{"train_examples": 26041, "input": "waveform_16khz", "vocab_size": 5132, "mlp_ratio": 3, "layers": 6, "init": "kaiming_normal", "residual_init": "scaled_by_depth", "grad_clip": 0.5, "final_lr_fraction": 0, "adamw_weight_decay_other_params": 0.05}
Rows from block 3, named by matrix and row number. Each number is 128 + 24 x the weight over its row's rms, rounded and kept within 0 to 255. All counts start at 0. After the name is the row's rms in percent of the matrix's.
# pw1: conv module expand (GLU, value and gate stacked) (model.blocks.3.conv.pw1.weight, 320x160), inputs 0-79
pw1.16 115 [ 73 118 146 101  81 153 162 102 133 139 122 136 176 158 151 102  93 145 115 130 112 132 122 125 116 111 153 121  95 110 147  95 126 196 146 113 132 194 153 160 128 123 147 129 140 153 161 146 105 109  89 125 157 142 116 159 111 108 102 139 146 159 149 118 137 172 122 140 161 132 117 114 146 107 122  65 123 108  72 141]
pw1.17 103 [102 110 120 136  99 142 135 135 133 111 103  97 127 144 144 161 114 203 123 134  97 168 113 146 132 163 132 157 125 145 130 164 125 124 148 108 117 155 127  98 124 101 116 121 121 143 138 152 165 169 170 118 142 111 132 120  82 144 132 108  99 106 130 135 124  73 144  96 145 109 128 118 154 122 131 147 137 139 144 128]
pw1.18 098 [159 160 122 127  88 100 134 186 184 149 122 122  90  82  77 111 182 142  94 105 149 121 148 126 158 168  95 124 100 105 153 134 126 144  81 122 101 101 137 102  92 118 160 112 118 170 185 161  85 116 103 149 117 132 123 121 153  97 145 106 142 124 126 112 104 150 137  97 124 135 144 104  90 120 152 106 129 141 131 127]
pw1.19 095 [140 142 127 116 133  91  94 105 169 107 151 168 116 149 102 160 143 118 127 112  81 143 152 147 153 120 117 175 154 149 148 104 116 148 120 135 150 112 134 135  64 135 133 148 102 113 108  88 120 142 150 133 142 137 122 102 182 121 100 147  98 108 139 105 127 148 120 118 160 151 135 130 132 145 156 153  90 134 170 123]
pw1.20 098 [127  97 157 131 124 163 137 131 111  95 133 147 199 153 118 138 168 101 119 123 140 133 165 145 113 119  91 158 119 124  95  95  87 123 111 151 175 146 150 123 123  88 117 109 107 156  99 142 144 150 140 153 144 127 142  98 138 122 134 118 137 150 121 160 118 159  99 184 171 118 137 144 159 102 145 102 102 141 111 209]
pw1.21 099 [108 109 143 125 120  85 155 147  71 103 118 126 125 140 179 146 146  95  94 111 157 118 110 104 170 133  84 142 129 141 115  99 115 138 109 136 132 133 146 158 138 131 145 100 112  88 101 172 122  91 150  93 125 149 128 169 148 125 130 171 139 122 180 111 103 118 102 143 126 109 113 113 145 153 125 132  95 181 108 134]
pw1.22 091 [101  99 114 160 136 147 134 144 105 126 144 129 164 104 144 112  97 135 129 106 175 103 142 134  93 123 159 137 104 137 129 142 105 103  63 127 137  96 176 136 129 143 133 119 118 151 155 140 129 101 114 129 137 165 101  82 122 128 101 105 138  79 130 150 146 130 120 183 135 109 137 139 100 119 114 138 137 147 134 158]
pw1.23 092 [109 177 150 156 120 103 124 133  97 160 159 136 148 148 103 116 111 128 112 112 145 143 109 115 144 101 129  80 138 167 106 129 145 129 121 132 136 134 129 153 137 158 139 148 162 125 147 172 170  99 138 121  66 147 116 154 105 138 109  57 168 133 145  56  67 137 141 122 138 105 150 154 136 126 162 100 136 135 120 120]
pw1.24 111 [165 117  81 103 148 111 110 147 122 123 151 140 133 100 130  93 115 132 165 145  95 149 129 104 138 134 187  95 125 127 129 138 146 140 150 139 115 135  96 134 155 147 124 132 142 109 142 128 145 139 149 158 100  65 152 144 103 142 136  81 106 133 117 203 110 126 144 140 126 127  94 147 166 157 169 126 145 116 151 125]
pw1.25 101 [ 56 147 136 159 150 111 147 129 130 152 111 140  99  97 141  93 112 119  87 112 159 153 152 126 132 140 106 123 109  97 111 115 122 132 120 112 146 133 115 164 110 106 128 116 158 115 131 161 132  73 128  96 101 197 148 136 123 166 117 116 142 161 151 158 141 110  75 167 127 130 117 111 203 110  93 137 135  98  93 157]
pw1.26 099 [141 126 120 135  83 158 116 134 163 119 113 115 103 103 116  84 127  91 104 141 140 152 151 138 183 108 151 124 117 119 104 146 137 132 122  90 122 120 133 136 143 128 129 133  80 143 126 126 112 166  96 115 118 108 139 152 153 151 133 112 155  98 128 131  87  82 138 118 114 124 127  80  85  66 111 116 181 164 113  86]
pw1.27 094 [120 101 123 132 175 121 129 142 124 156 116 123 127  92 120 118 114 156 100 132 119  92 124 159 198 126 105 133 128 127 134 126 137 128 141 162 103  92 159 108  97 119 128 137  98 138 126 142  96  85 120 140 119 132 138 108 125 143 141 118 149 172 157 142 123 133 127 137 123  71 150 146 161 148 121 135 100 126 111 136]
pw1.28 115 [161 173 135 145 108 118 137 100 120  94 179 120 111 113 124 189 114 123 117 164 156 104 128 168  63 134 124 138 109  99  79 161 122  66 151  69 112  81 147 154  93 132 185 168 126  94 145 102 125 123 136 121 122 129 134 143 103 167 145 153 152 137  63 127 139 116 101 148 151 132 110 132 129 128 144 132 142 129 158 138]
pw1.29 084 [141 163 197 113 133 107 120 125 125 148 105 147 112 111 164 138 118 113 150 131 113 116 133 107 143  81 140 131 156 167 111 115 141 131 164  73 135 128 125 107 126 124 156 116 140 111 137 127 131 109 178 128 137 151 106  83 107 108 130 132 133 133 128  84 145 100 121 178 118 110 104 157 118  97 134 146 139 156 104 153]
pw1.30 104 [174 115 136  97  73  77 122 128 153 134 127  96  89 135  94 132 138 111 134 126 112 128 110 144 137 144 144 110 168 129 165  91 117 125 101 124 137  84 159 132 126 110 111 142 131 129 120 126 136 139 138 138 108 140 132 127 154 143 151 144 152 122 142 114 169 144 110 124 133 129 134 103 170 158 149 127  78  96 140 135]
pw1.31 092 [164 120 105 148 137 140 152 101 128 136 130 123 148 157 141 152 141 116 133 134 124 121 129 101 112 171 139 153 100 166 132 179 124 116 158  97 152  90 115 129 116 115 118 152 130  90 148 153 125 113 157 167 147 139 121  82  85  95  82 145  95 104 129 119 152 113 149 159 143 100 124 164 123 133 128 165 141 109 109 143]
pw1.32 090 [141 183  87 109  79 103 188 122 112 124 114 133 133  97 140 138 129 112 128 136 104 162 123 129 131 141  99 127 112  98 157 129 170  86 116 131 147 151 142 157 132 102  91 147 134 132 116 108 152 119 124 109 122  84  89 135 108 132 100 157 124 117 138 146 150 128 136 113 109 186 116  83  89 137 105 169 146 154 148 124]
pw1.33 104 [143 126 130 115 179 119 137 130 121  81  84 136 114 104 147 151 148 113 125 124 129 115 146 133 164 113  94 106 104  91 124  94 155 158 129 115 124 123 126  83 141 160 148 128 134 147 142 131 124 128 106 151 117  93 145 149 123 144 116 150  99 121 154 138 116 124 112 114 129  93 112 130  98 145 164  94 138 147  93 139]
pw1.34 092 [130  79 149 105 152 121 119 120 115  98 116 145 151 106 120 145 128 103 183 113 155 114 133  87 134 120 138 137 147 131 123 119 134 118 117 115 162 123 124  68 143 141 119 164 125 123 168 145 104 131 131 108 144 108 131 128  91 131 108 157 114 128 110 148 145 145 127 156 111 129 110 138 212 163  79 133 109 125 100  98]
pw1.35 094 [112 105 141 109 100 107 139 138 133  90 159 117 106 120 139  91 124 133 142 120 106 132  92 145 141 161 139 158 106 120 169 114 141 126 154 143 109 131 140 124 131  93 117 166 170 111  97 151 150 161 131  99  87 174 109 151 155 125 152 115 133 131 140 109 120 138 119 112 123 134 126 124  94 116 119 143  98 110 114 104]
pw1.36 103 [168 134 144 111 118 140 168 131 135 116 124 143 130 117 107 146 131 104 118 189 141 143 137 144 160 158  99 108 105 126 100 136 113 111 168 113 130 129 128 115 132 159 104 133 145 119 117 124 122 159 145 126 146 151 112 118 116 132 136 123  82 104 136 157  95 112 100 124 142 125 119 162 112  94 131 112 166 153 115  41]
pw1.37 093 [150 116 115 150 125 126 147  99 108 128 112 134 156 154 106 132 134 130  84 103 154 147 144 110 101 129 125 130 119 177 130 135 164 139 124 128 155 138 131 136 165 149 148 169 116  55 123 191 106 139 127 119 105 127  93 127 116  76 100 140 136 109 139 171  93 125 126 123 124 111 135 122 120 153 127 147 112 162  98  89]
pw1.38 101 [108 123 114 133 126 166  98 104 138 140 110  97 128 112 178 108 173 115 168 149 136 147 143 152 101 106 140 150 179 126 124  85 119 143  78 162 103 104 132  76 106 141 140 103 116 136 127  87 134 115 135 106 129 143 124 161 170 150 146 146 143 105 114 125  99 127 143 100 137 121 148 119 137 188 143 122  87 151 155 118]
pw1.39 100 [101 139 140 103 127 127 154 107  95 130 114 109  91 121 126 113 154 123 137  76 116 170 151 152 117 144  97 150 115 154 166 104 129 149 144 132 137 112 110 108 106 167  93  96 123 119 132 118 171 130 153 120 117 129 144 127 133 148 146 116 154 132  92 149 179 100 120 109  98 129 121 125 146 145  95 145 103 103 153 123]
pw1.40 100 [137 122 134  99 156 128 128 127  72  70 136 160 109 154 118 162 132  92 174 143 126 123 151 153 117 108 119 138 111 120  97  93 130 111 158 153 125  84 185 168 128 159  99 108 145 127  97 104 141 146 106 128 147 159  93 154 141 156 135 141 120 131 104 141 135 135 155 156 198 131 116 130 125 142 148 120 107 103 117 175]
pw1.41 099 [128 106 115 148 138 158 121 161 103 144 132 105 124 140 107 140 127 121 130 111  74 168 109 118 129 139  78 143 126 161  86  99 125  94  89 117  94 112  91 103 142 148  99 137 185 155 103 125  93 112 153 138  97 111 138 185 128 147 142 105 162 113 113 134 120 137 118 159 143 109 144  97 127 150 154 124 134 170  70 161]
pw1.42 103 [163 125 117 120 131 137 119 107 103  73 100 110 123 125 143 125 157  88 143 141 141 124 139 106 152 117 122 136 138 109 141 130 122 144 174 152 112 121 113 132 134 123  61 119 118 114 119 104 139  94 151 123 136 163 152 142  77 119 105 143 124 124 153 180 170 112 151 183  91 105 165 150 109 128 163 136  83 119 104 123]
pw1.43 099 [144 126 173 172  97 106 142 146 147 127 124 107  96 126  95 139 102 155  96 126 127 104 154 144 189  99 142 137 121 130 137  87 134 140 164 144  95 150 131 139 136 133 181  92 100 158 121  91 113 112 124 177 104 102 104 118 149 109 126 136 165 158 133 101 135 125 137 132 138 126 101 114 116  96 152  96 144 101 133 109]
pw1.44 088 [ 57 180 143 125 141 139 138 174 147 145 124 136 135 121 144 138 147  94 113 136 131 167 146  94  93 113 167 109 134 113 106 111 119 132 134 165 123 171 138 176 114  50  96 128 119 138 147 166 113 135 142 130 114 140  95 154 131 122 114 134 139 150  88 112 140  98 145  90 138 114 110 149 133 118 120 134 135 130  67 133]
pw1.45 087 [120 139  94 151 136 111 100 127 148 117 128 111 159 117 146 127 135 143 118 100  94 101 115 150  97 103 140 166 117  78 104 132 134 140 162 121 141 146 134 127 145 131 132 134 161 115 141 100 121 142 136 122 112 101 155 163 101 128 101 117 166 133  93 137 109 125 118 116 150 127  96 123 143 149 156 157  95 113 132 134]
pw1.46 096 [110 177 120 132 135 136 150 127 127 134 125 108 125 130 126 104 121 138 159 134  85 107 159 137  97 113 107  96 119 177 106 129 165 114 111  96 151 149 160 116 106 122 133 155 105  90 101 180 123 134 182 138  91 127 119 127 113 172 135 151 127 119 146 139 115 163 157 147 144  96 160 150 151 158 132 133 123 170 162 136]
pw1.47 082 [122 180 135 140 122 186 127  90 132 128 157 162 101 128 153 124  81  82 147 122 124 111 136 144 108 142 119 106 154 123 117  99  86 113  82 127 106 116 111 140 132 134 135 125 110 131 137 124 128 169 127 170  80 124 101 160 143  70  97 122 165 158 139 137 147 137 106 126 124 146 100 128 107 106 159 126 160  71 148 144]
pw1.48 100 [138 166 124 136 103 130 134 107 127  98 118 117 129 109 124 130 145 149 118 177 112  88  92 100 141 135 152 108  83 127 145 138 139 127 107 134 141 136  89 115 147 148 137 126 137 126 115 144 184 152 151 117 138 128 139 127  98 135 159 109 179 134 118 159 145 123 140 114 115 137 137 114 105 115  99 104 163 145 114 146]
pw1.49 110 [170 112 134 160 147  89 119 107 118 113 104 161  64  94 136 140 150 121 146 123 132  79 135 134 141 121  89 111 119 134 125 106 143 114 134 135 185 151 130 139 125 162 145 116 142 118 147 137 154 136 143 147 144 128 105 109 128 104 133 137  83 117 146 105 105 148  91 128  85  63  88 138 133  81 114 132 102  97 147 135]
pw1.50 088 [ 85  92 128 104 102 138 152 133 132 147  90 129 134 155 105 134  61 160 180 128 126 112 102 119 117 114 118 110 144 187 154 149 166 138 164 124 122 114 161 119 163 131 123 137 160 145 136 154 112  69 127 113 146 120 131 108 148 134 121  99 128 128 150 142 129 170 104 108 101 104 121 109 108 137 136 124 165 129 137 134]
pw1.51 106 [175 116 158 142 181 142 146 140 141  90 133 123 119 119 133 126 152 111 123 125 113  98 162 101 131 114 139 124 121 103 129 135 152  79 136 151 129  76 170 102 102 168 174 103 130 106 110 148 131 136 145 124 129 144 137 127 118 144 153 119 119 101 131 113 146  99 119 148 109 130 153 130 123 160 113 115 156 113 176  91]
pw1.52 094 [132  81 113 188 139  80 112 121  98 130 114 162 155 125 148 145 109 118 136 156 134 132 129 144 119 154 112 139  79 111 164 116 127 156 131 147 136 187 121  75 112 103 122 114 156  74 146  99  96 145 120 135 107 132 120 133  93 115 136 167  87 102 132 116 127  73 119 125 108 102 133 166 103 175 110 135 154 128 148 145]
pw1.53 102 [124 124 133 125 130 120 157 141 111 117 114  89 130 147 127 130 144 119 131 176 121 108 134  80  96  87 151 128 153 124 120 143  69 124 143 131 116 114 103 129 159 104  93 129  99 130 107 122 116 110  68  71 142 110 149 123 130 148 132 131 130 113 124 123 114 132 152 120 108 156  62 116 155 119 142  90 124 146 156  88]
pw1.54 116 [116 109 135  93 140 161 112 136 148 136 105 116 146 142 150 171 130 123 105 118 108 133 115 140  98 158 139 119 100  88 115 143 167 117 143 131 116 146  96 108 168 129 114 136 145 105 131 158 113 161 126 123 147  89 144 135 121 148 118 116 138 109 135 154 102 151 156 133 139 153 131 106 206 133 154 116 107 114  90  61]
pw1.55 115 [148 106 117 156 184 109 134 132  97 121 129 161 112 101  97 138 159 127 163 126 139 113 144 122 114 126 121  77  72 160 116 114 127 100 114 129 145 112 102 132 106 101 122 138 127 147  87 138 183 130 153 179 140 122  92 116 187  85 134 156 163 145 121 138 113 155  83 134  89 145 105 113 122 110 133 166 108 140 110  93]