Weights of a small CTC audio transcriber: activation gelu, layers 6.
Rows from block 3 of a small CTC audio transcriber, named by matrix and row number. Rows with one number belong to one neuron. Each number is 50 + 12 x the weight over its row's rms, rounded and kept within 0 to 99. All counts start at 0.
After each neuron's rows are labels from the 100 clips, of 14976, where the neuron reaches its highest value: "responds to" is what is common among them. Only what is clearly more common there than usual is listed. The data: short read English sentences (LibriTTS-R). In brackets: how many of the 100, against the usual share in percent.
# fc1: first MLP up (model.blocks.3.ff1.fc1.weight, 480x160), inputs 80-159
# fc2: first MLP down (model.blocks.3.ff1.fc2.weight, 160x480, transposed), outputs 80-159

fc1.316:57 36 74 30 61 48 53 45 73 51 58 51 54 59 40 38 53 41 53 26 50 58 79 57 64 59 45 48 57 52 70 65 40 77 53 38 34 60 60 56 73 46 74 27 49 65 75 62 63 51 60 57 35 58 45 33 39 45 47 53 39 24 50 43 41 46 58 72 45 38 59 44 50 43 55 63 65 71 41 44
fc2.316:54 57 36 52 51 39 46 22 52 28 36 49 48 61 44 35 55 56 56 40 30 58 63 49 48 27 46 57 34 42 61 35 51 61 54 43 63 51 65 48 54 58 70 24 70 46 46 44 40 47 40 50 50 39 58 68 78 43 39 38 51 44 48 39 43 36 52 56 62 47 59 45 80 48 55 55 72 46 41 45
responds to: voice: female (81 vs 54); the word "you" (71 vs 15)

fc1.383:54 34 62 64 38 42 36 45 44 37 48 53 81 57 48 40 46 48 18 33 41 53 46 36 56 53 33 51 48 52 49 46 59 41 38 73 58 54 54 62 42 37 64 38 51 82 29 50 58 49 56 40 67 29 58 54 41 53 48 47 37 40 65 37 51 80 54 27 55 51 45 62 53 56 47 49 44 51 46 61
fc2.383:54 60 67 45 52 46 39 30 28 65 35 54 58 46 79 52 54 39 44 56 27 46 64 61 43 51 61 42 50 32 54 58 38 39 51 40 36 60 83 41 53 64 75 63 40 35 46 69 54 56 55 36 59 56 39 42 44 57 42 49 70 32 81 41 45 44 56 59 36 59 45 40 36 42 58 60 65 57 58 61
responds to: the word "was" (44 vs 9.6)

fc1.221:69 61 57 53 67 38 39 55 56 55 54 45 54 58 41 35 46 55 76 52 44 53 35 50 58 47 43 57 51 56 45 40 57 36 33 40 61 65 52 39 41 51 47 50 51 62 46 49 64 52 43 40 61 47 34 53 48 37 76 61 53 45 34 23 52 61 33 40 68 49 63 45 42 37 38 44 51 52 56 73
fc2.221:45 60 63 47 55 37 53 68 51 48 55 62 57 65 44 40 48 56 60 49 66 64 48 36 60 63 41 64 39 67 40 37 57 54 63 46 65 64 50 51 44 52 43 36 72 55 48 74 59 36 60 50 40 30 52 48 58 42 57 65 47 39 30 30 53 53 14 66 48 47 66 44 56 34 39 35 48 35 40 61
responds to: the word "the" (88 vs 24.9)

fc1.31:43 65 46 73 65 61 59 47 69 58 55 34 42 57 62 30 48 34 60 59 61 30 29 54 43 39 39 48 44 52 53 63 52 41 45 59 53 48 48 59 62 52 50 67 49 37 35 61 62 43 58 58 70 44 28 52 67 55 55 30 33 54 40 35 44 40 53 48 49 53 48 42 60 36 37 43 61 51 51 57
fc2.31:55 45 54 51 68 32 49 40 56 58 44 60 35 52 84 49 72 36 75 50 63 43 42 39 56 55 35 52 40 49 59 44 49 68 55 53 46 21 41 57 41 45 35 45 47 54 47 46 59 70 67 46 59 34 71 50 32 62 42 31 37 51 58 53 53 42 51 29 61 52 46 37 53 58 70 54 23 41 21 60
responds to: the word "to" (37 vs 14.5)

fc1.366:43 52 74 39 39 36 63 48 47 44 73 60 62 54 44 74 73 52 57 54 49 48 54 79 59 58 54 48 60 57 60 38 31 60 24 48 50 55 35 49 43 54 35 37 47 50 47 75 55 59 50 33 62 43 49 51 60 66 40 58 50 47 50 68 70 53 51 48 42 40 74 65 59 34 38 60 49 46 53 67
fc2.366:57 60 38 51 56 64 33 57 34 53 67 51 48 64 60 23 52 55 74 46 46 40 57 44 48 52 53 48 39 59 52 53 67 41 47 36 38 62 43 43 56 49 27 42 62 64 60 52 50 48 52 49 57 68 77 51 50 68 51 60 36 67 42 60 57 38 39 43 38 74 44 51 54 50 43 43 38 42 50 40
responds to: the word "it" (31 vs 12.2); the word "but" (30 vs 4.6)

fc1.437:36 25 46 43 54 34 60 62 77 70 53 41 49 53 51 52 52 63 58 42 53 40 61 66 60 44 39 60 48 60 37 36 41 43 36 28 62 50 55 41 49 45 41 75 55 45 59 40 43 66 41 34 62 34 48 57 41 53 38 42 48 33 25 39 32 41 38 37 71 44 66 59 58 48 44 44 77 49 66 54
fc2.437:48 55 51 61 55 46 47 60 47 53 42 47 41 51 55 15 50 55 56 33 59 61 39 43 42 82 35 51 34 70 51 47 69 61 54 56 40 43 53 53 79 40 23 56 45 49 41 77 41 45 47 53 64 57 53 35 43 53 54 82 46 42 20 42 39 60 39 50 34 44 54 47 47 59 63 60 77 32 57 62
responds to: the word "the" (57 vs 24.9)

fc1.159:53 57 39 44 37 67 58 48 45 33 61 63 68 53 48 45 46 44 47 53 46 48 47 26 47 52 42 40 39 59 57 65 42 65 36 34 60 49 46 38 43 33 74 66 47 30 34 61 61 43 57 43 63 41 15 51 58 48 49 40 54 60 51 50 51 35 62 66 46 64 60 56 81 44 53 42 44 63 59 52
fc2.159:78 49 71 53 67 32 31 53 63 65 84 44 49 75 78 34 51 53 56 63 58 58 44 57 54 51 38 52 34 56 45 59 44 34 55 52 45 50 56 51 56 29 45 48 39 66 56 48 45 44 52 41 69 04 46 48 56 50 43 49 30 35 48 52 59 29 38 48 51 50 59 45 36 41 59 54 56 59 39 48
responds to: the word "the" (54 vs 24.9)

fc1.411:35 56 49 46 65 49 45 54 56 66 59 50 67 55 53 45 53 57 50 34 57 55 32 42 50 44 51 34 43 48 66 40 48 43 48 40 60 51 52 39 47 50 62 85 53 34 51 43 30 66 50 52 45 33 61 64 57 71 49 50 53 63 41 60 34 82 45 43 50 35 41 47 36 65 37 08 53 33 44 56
fc2.411:35 54 36 44 66 34 28 39 56 56 47 61 54 49 41 69 63 57 53 41 40 56 41 48 62 34 67 66 60 23 71 34 50 54 43 53 56 20 47 27 45 49 56 34 60 50 74 59 56 70 55 94 48 59 46 38 55 56 48 45 53 70 65 72 38 48 45 36 58 51 32 42 48 58 48 63 46 46 39 17
responds to: the word "to" (57 vs 14.5)

fc1.289:64 53 64 39 56 73 45 51 46 42 55 50 59 61 56 67 45 60 36 36 54 39 37 66 41 48 55 37 46 54 47 25 50 64 46 31 26 42 67 51 26 54 54 75 65 59 70 60 56 48 75 52 53 68 39 47 48 40 44 51 32 54 35 52 40 34 56 55 45 40 36 44 60 44 57 44 48 55 50 43
fc2.289:62 65 54 49 52 47 50 31 30 45 27 58 65 65 54 44 46 74 51 33 39 60 53 48 28 59 47 59 28 39 50 42 49 59 46 40 59 30 44 33 60 52 68 52 83 51 64 38 30 51 47 36 60 42 66 65 51 46 45 64 41 49 42 36 62 44 39 51 68 51 62 54 60 53 65 26 43 51 60 44
responds to: the word "that" (26 vs 7.3)

fc1.323:42 39 60 35 36 44 59 60 62 38 54 58 48 77 48 46 70 45 45 46 52 51 54 47 56 48 36 49 22 53 56 73 69 63 47 39 50 29 53 49 66 31 49 57 62 44 46 61 63 40 63 39 62 40 36 72 65 66 50 42 60 50 43 43 55 41 69 35 43 38 46 43 55 39 49 69 59 71 51 59
fc2.323:58 47 66 55 52 51 57 31 29 45 55 52 48 39 58 46 53 48 57 53 56 66 41 44 54 59 57 67 47 54 37 59 60 61 65 62 42 39 56 49 45 45 35 61 67 52 87 55 51 55 44 67 59 72 51 38 54 59 51 53 54 39 34 61 69 51 46 69 29 84 60 76 50 58 28 54 34 47 28 41
responds to: the word "it" (42 vs 12.2)

fc1.404:58 50 56 53 61 41 67 38 32 45 61 55 49 55 42 75 54 39 53 43 44 47 51 58 57 59 80 39 50 55 31 56 47 52 56 52 62 66 31 27 63 57 53 51 69 38 41 55 61 77 69 62 60 44 56 59 74 65 56 43 71 42 49 48 42 46 48 42 50 50 57 38 58 61 64 26 46 43 37 71
fc2.404:54 36 37 37 46 51 34 58 76 53 62 58 32 40 50 50 37 52 49 36 44 64 62 58 44 47 47 52 56 48 33 57 53 63 43 53 47 43 80 64 41 64 48 30 53 46 43 56 46 27 46 60 54 56 57 63 54 46 46 57 48 45 61 68 48 52 53 36 80 47 55 32 49 58 75 46 50 35 53 36
responds to: the word "it" (37 vs 12.2); the word "is" (26 vs 8.1)

fc1.173:73 47 36 49 55 52 36 36 50 55 54 52 55 48 57 45 69 46 09 54 49 46 51 49 49 49 50 46 46 58 44 39 53 37 55 30 58 53 41 58 37 48 41 56 64 61 60 52 40 49 55 62 51 43 59 56 44 46 48 55 33 30 69 23 56 27 32 40 56 50 46 51 46 61 57 48 51 46 52 44
fc2.173:57 63 22 36 55 48 38 44 32 41 42 67 73 47 59 52 41 77 16 49 47 41 44 47 44 64 48 49 43 45 43 58 45 53 49 47 63 45 55 12 61 50 43 51 47 48 73 68 37 47 40 35 58 46 55 65 54 64 47 47 40 53 62 45 48 28 57 39 76 37 44 58 59 82 44 37 48 46 48 47
responds to: the word "that" (34 vs 7.3); the word "not" (26 vs 6.2)

fc1.114:59 55 61 50 52 40 35 55 68 30 73 37 48 70 68 36 29 46 50 52 43 41 58 41 55 42 67 22 30 57 71 48 22 50 48 45 54 68 60 50 50 59 63 53 36 50 37 65 42 53 56 42 70 40 47 43 50 56 31 46 51 41 36 60 79 53 59 64 46 59 59 36 69 61 53 50 29 59 69 59
fc2.114:44 40 43 55 35 59 56 57 62 63 61 38 54 52 38 41 39 49 51 46 83 49 48 30 38 68 24 53 23 69 68 46 40 43 57 70 39 75 35 51 56 71 61 53 44 42 54 67 56 40 65 38 60 50 58 65 34 44 42 39 36 62 44 54 53 51 48 50 46 44 48 56 43 55 56 37 67 26 55 47
responds to: voice: female (86 vs 54); the word "the" (80 vs 24.9); the word "of" (44 vs 9.6)

fc1.428:35 59 53 46 33 60 57 56 57 53 37 54 74 29 49 80 50 48 70 37 39 57 63 52 60 57 47 71 42 38 38 40 21 59 43 28 62 50 55 35 37 79 63 35 42 37 56 62 53 58 67 50 50 51 22 27 49 53 51 36 39 44 34 45 48 34 36 67 61 62 39 45 52 46 60 56 44 29 69 61
fc2.428:49 82 46 47 35 35 72 47 53 50 12 59 50 51 44 73 47 35 44 51 50 43 61 48 73 46 41 36 60 49 32 46 65 75 32 43 45 66 44 57 55 62 59 59 56 56 28 46 52 59 52 73 65 30 50 50 73 61 41 54 75 39 69 41 53 42 62 37 51 49 30 34 46 58 38 56 52 32 56 56
responds to: voice: female (82 vs 54)

fc1.62:31 74 58 56 48 47 70 54 36 41 39 70 35 57 32 51 49 78 50 58 65 53 60 49 47 56 48 47 55 61 68 47 53 64 37 45 52 38 55 53 84 60 44 48 56 50 31 65 56 33 47 53 49 58 38 48 40 35 34 58 45 46 47 54 68 45 38 49 34 52 76 50 21 37 39 50 48 34 46 59
fc2.62:61 46 32 56 57 48 62 35 29 57 45 50 39 57 43 48 26 70 38 52 48 70 48 84 37 45 54 68 37 37 44 51 68 56 35 54 46 50 33 41 56 73 35 37 40 59 59 62 51 49 71 44 51 25 64 54 17 44 47 56 48 68 79 50 47 73 55 51 67 60 50 40 29 49 53 41 47 42 47 49
responds to: the word "was" (29 vs 9.6)

fc1.112:23 54 48 42 50 49 33 64 59 70 38 48 62 49 43 49 54 39 48 51 54 62 47 60 47 58 47 53 48 46 42 61 39 57 48 43 72 71 47 91 46 37 41 39 34 54 43 47 38 57 69 43 43 70 28 58 36 60 49 49 55 69 36 65 64 28 37 41 53 53 43 60 36 38 65 46 73 54 67 46
fc2.112:48 55 51 47 60 54 61 39 55 64 41 51 47 44 43 67 48 23 47 68 54 66 49 37 70 44 06 49 61 37 48 46 34 69 38 50 56 64 37 41 27 54 56 67 60 64 69 26 57 82 52 48 67 61 48 53 55 20 48 63 38 48 46 47 54 43 50 42 54 26 42 34 43 50 65 51 64 62 47 57
responds to: voice: female (90 vs 54)

fc1.260:48 30 39 65 45 53 76 47 57 51 43 46 42 48 55 55 51 52 46 58 43 43 61 55 41 46 56 66 55 52 35 46 21 57 40 55 52 43 36 50 48 50 37 49 50 39 55 51 88 40 62 53 72 49 53 63 53 52 15 62 77 55 29 64 60 59 52 61 42 36 51 51 34 37 39 46 45 41 48 46
fc2.260:39 41 34 44 53 32 32 59 46 46 62 40 71 57 51 59 31 43 63 38 48 50 55 39 42 64 54 51 33 67 54 14 69 41 31 41 49 40 45 49 53 47 54 71 39 38 45 57 58 40 13 58 44 45 57 63 50 57 50 60 42 51 29 43 41 44 63 42 35 62 62 42 16 48 59 35 33 57 54 28
responds to: the word "it" (30 vs 12.2)

fc1.167:69 47 62 55 76 45 38 53 70 59 40 32 62 72 63 44 60 46 45 48 20 58 39 49 39 77 38 41 35 34 63 54 61 54 48 43 36 53 56 46 45 59 59 32 46 45 47 47 54 64 44 72 59 50 59 68 66 39 66 64 57 43 69 45 57 54 26 70 43 50 53 58 51 62 42 46 50 42 35 57
fc2.167:42 82 50 52 59 60 77 49 18 54 65 43 53 39 45 38 65 41 50 55 51 69 44 48 58 32 46 54 37 44 53 70 43 54 62 48 33 38 50 54 56 62 54 37 52 59 42 44 62 80 46 65 28 62 63 41 24 53 53 32 64 33 33 52 47 61 59 48 48 43 60 46 60 62 28 64 43 55 48 41
responds to: the word "to" (51 vs 14.5)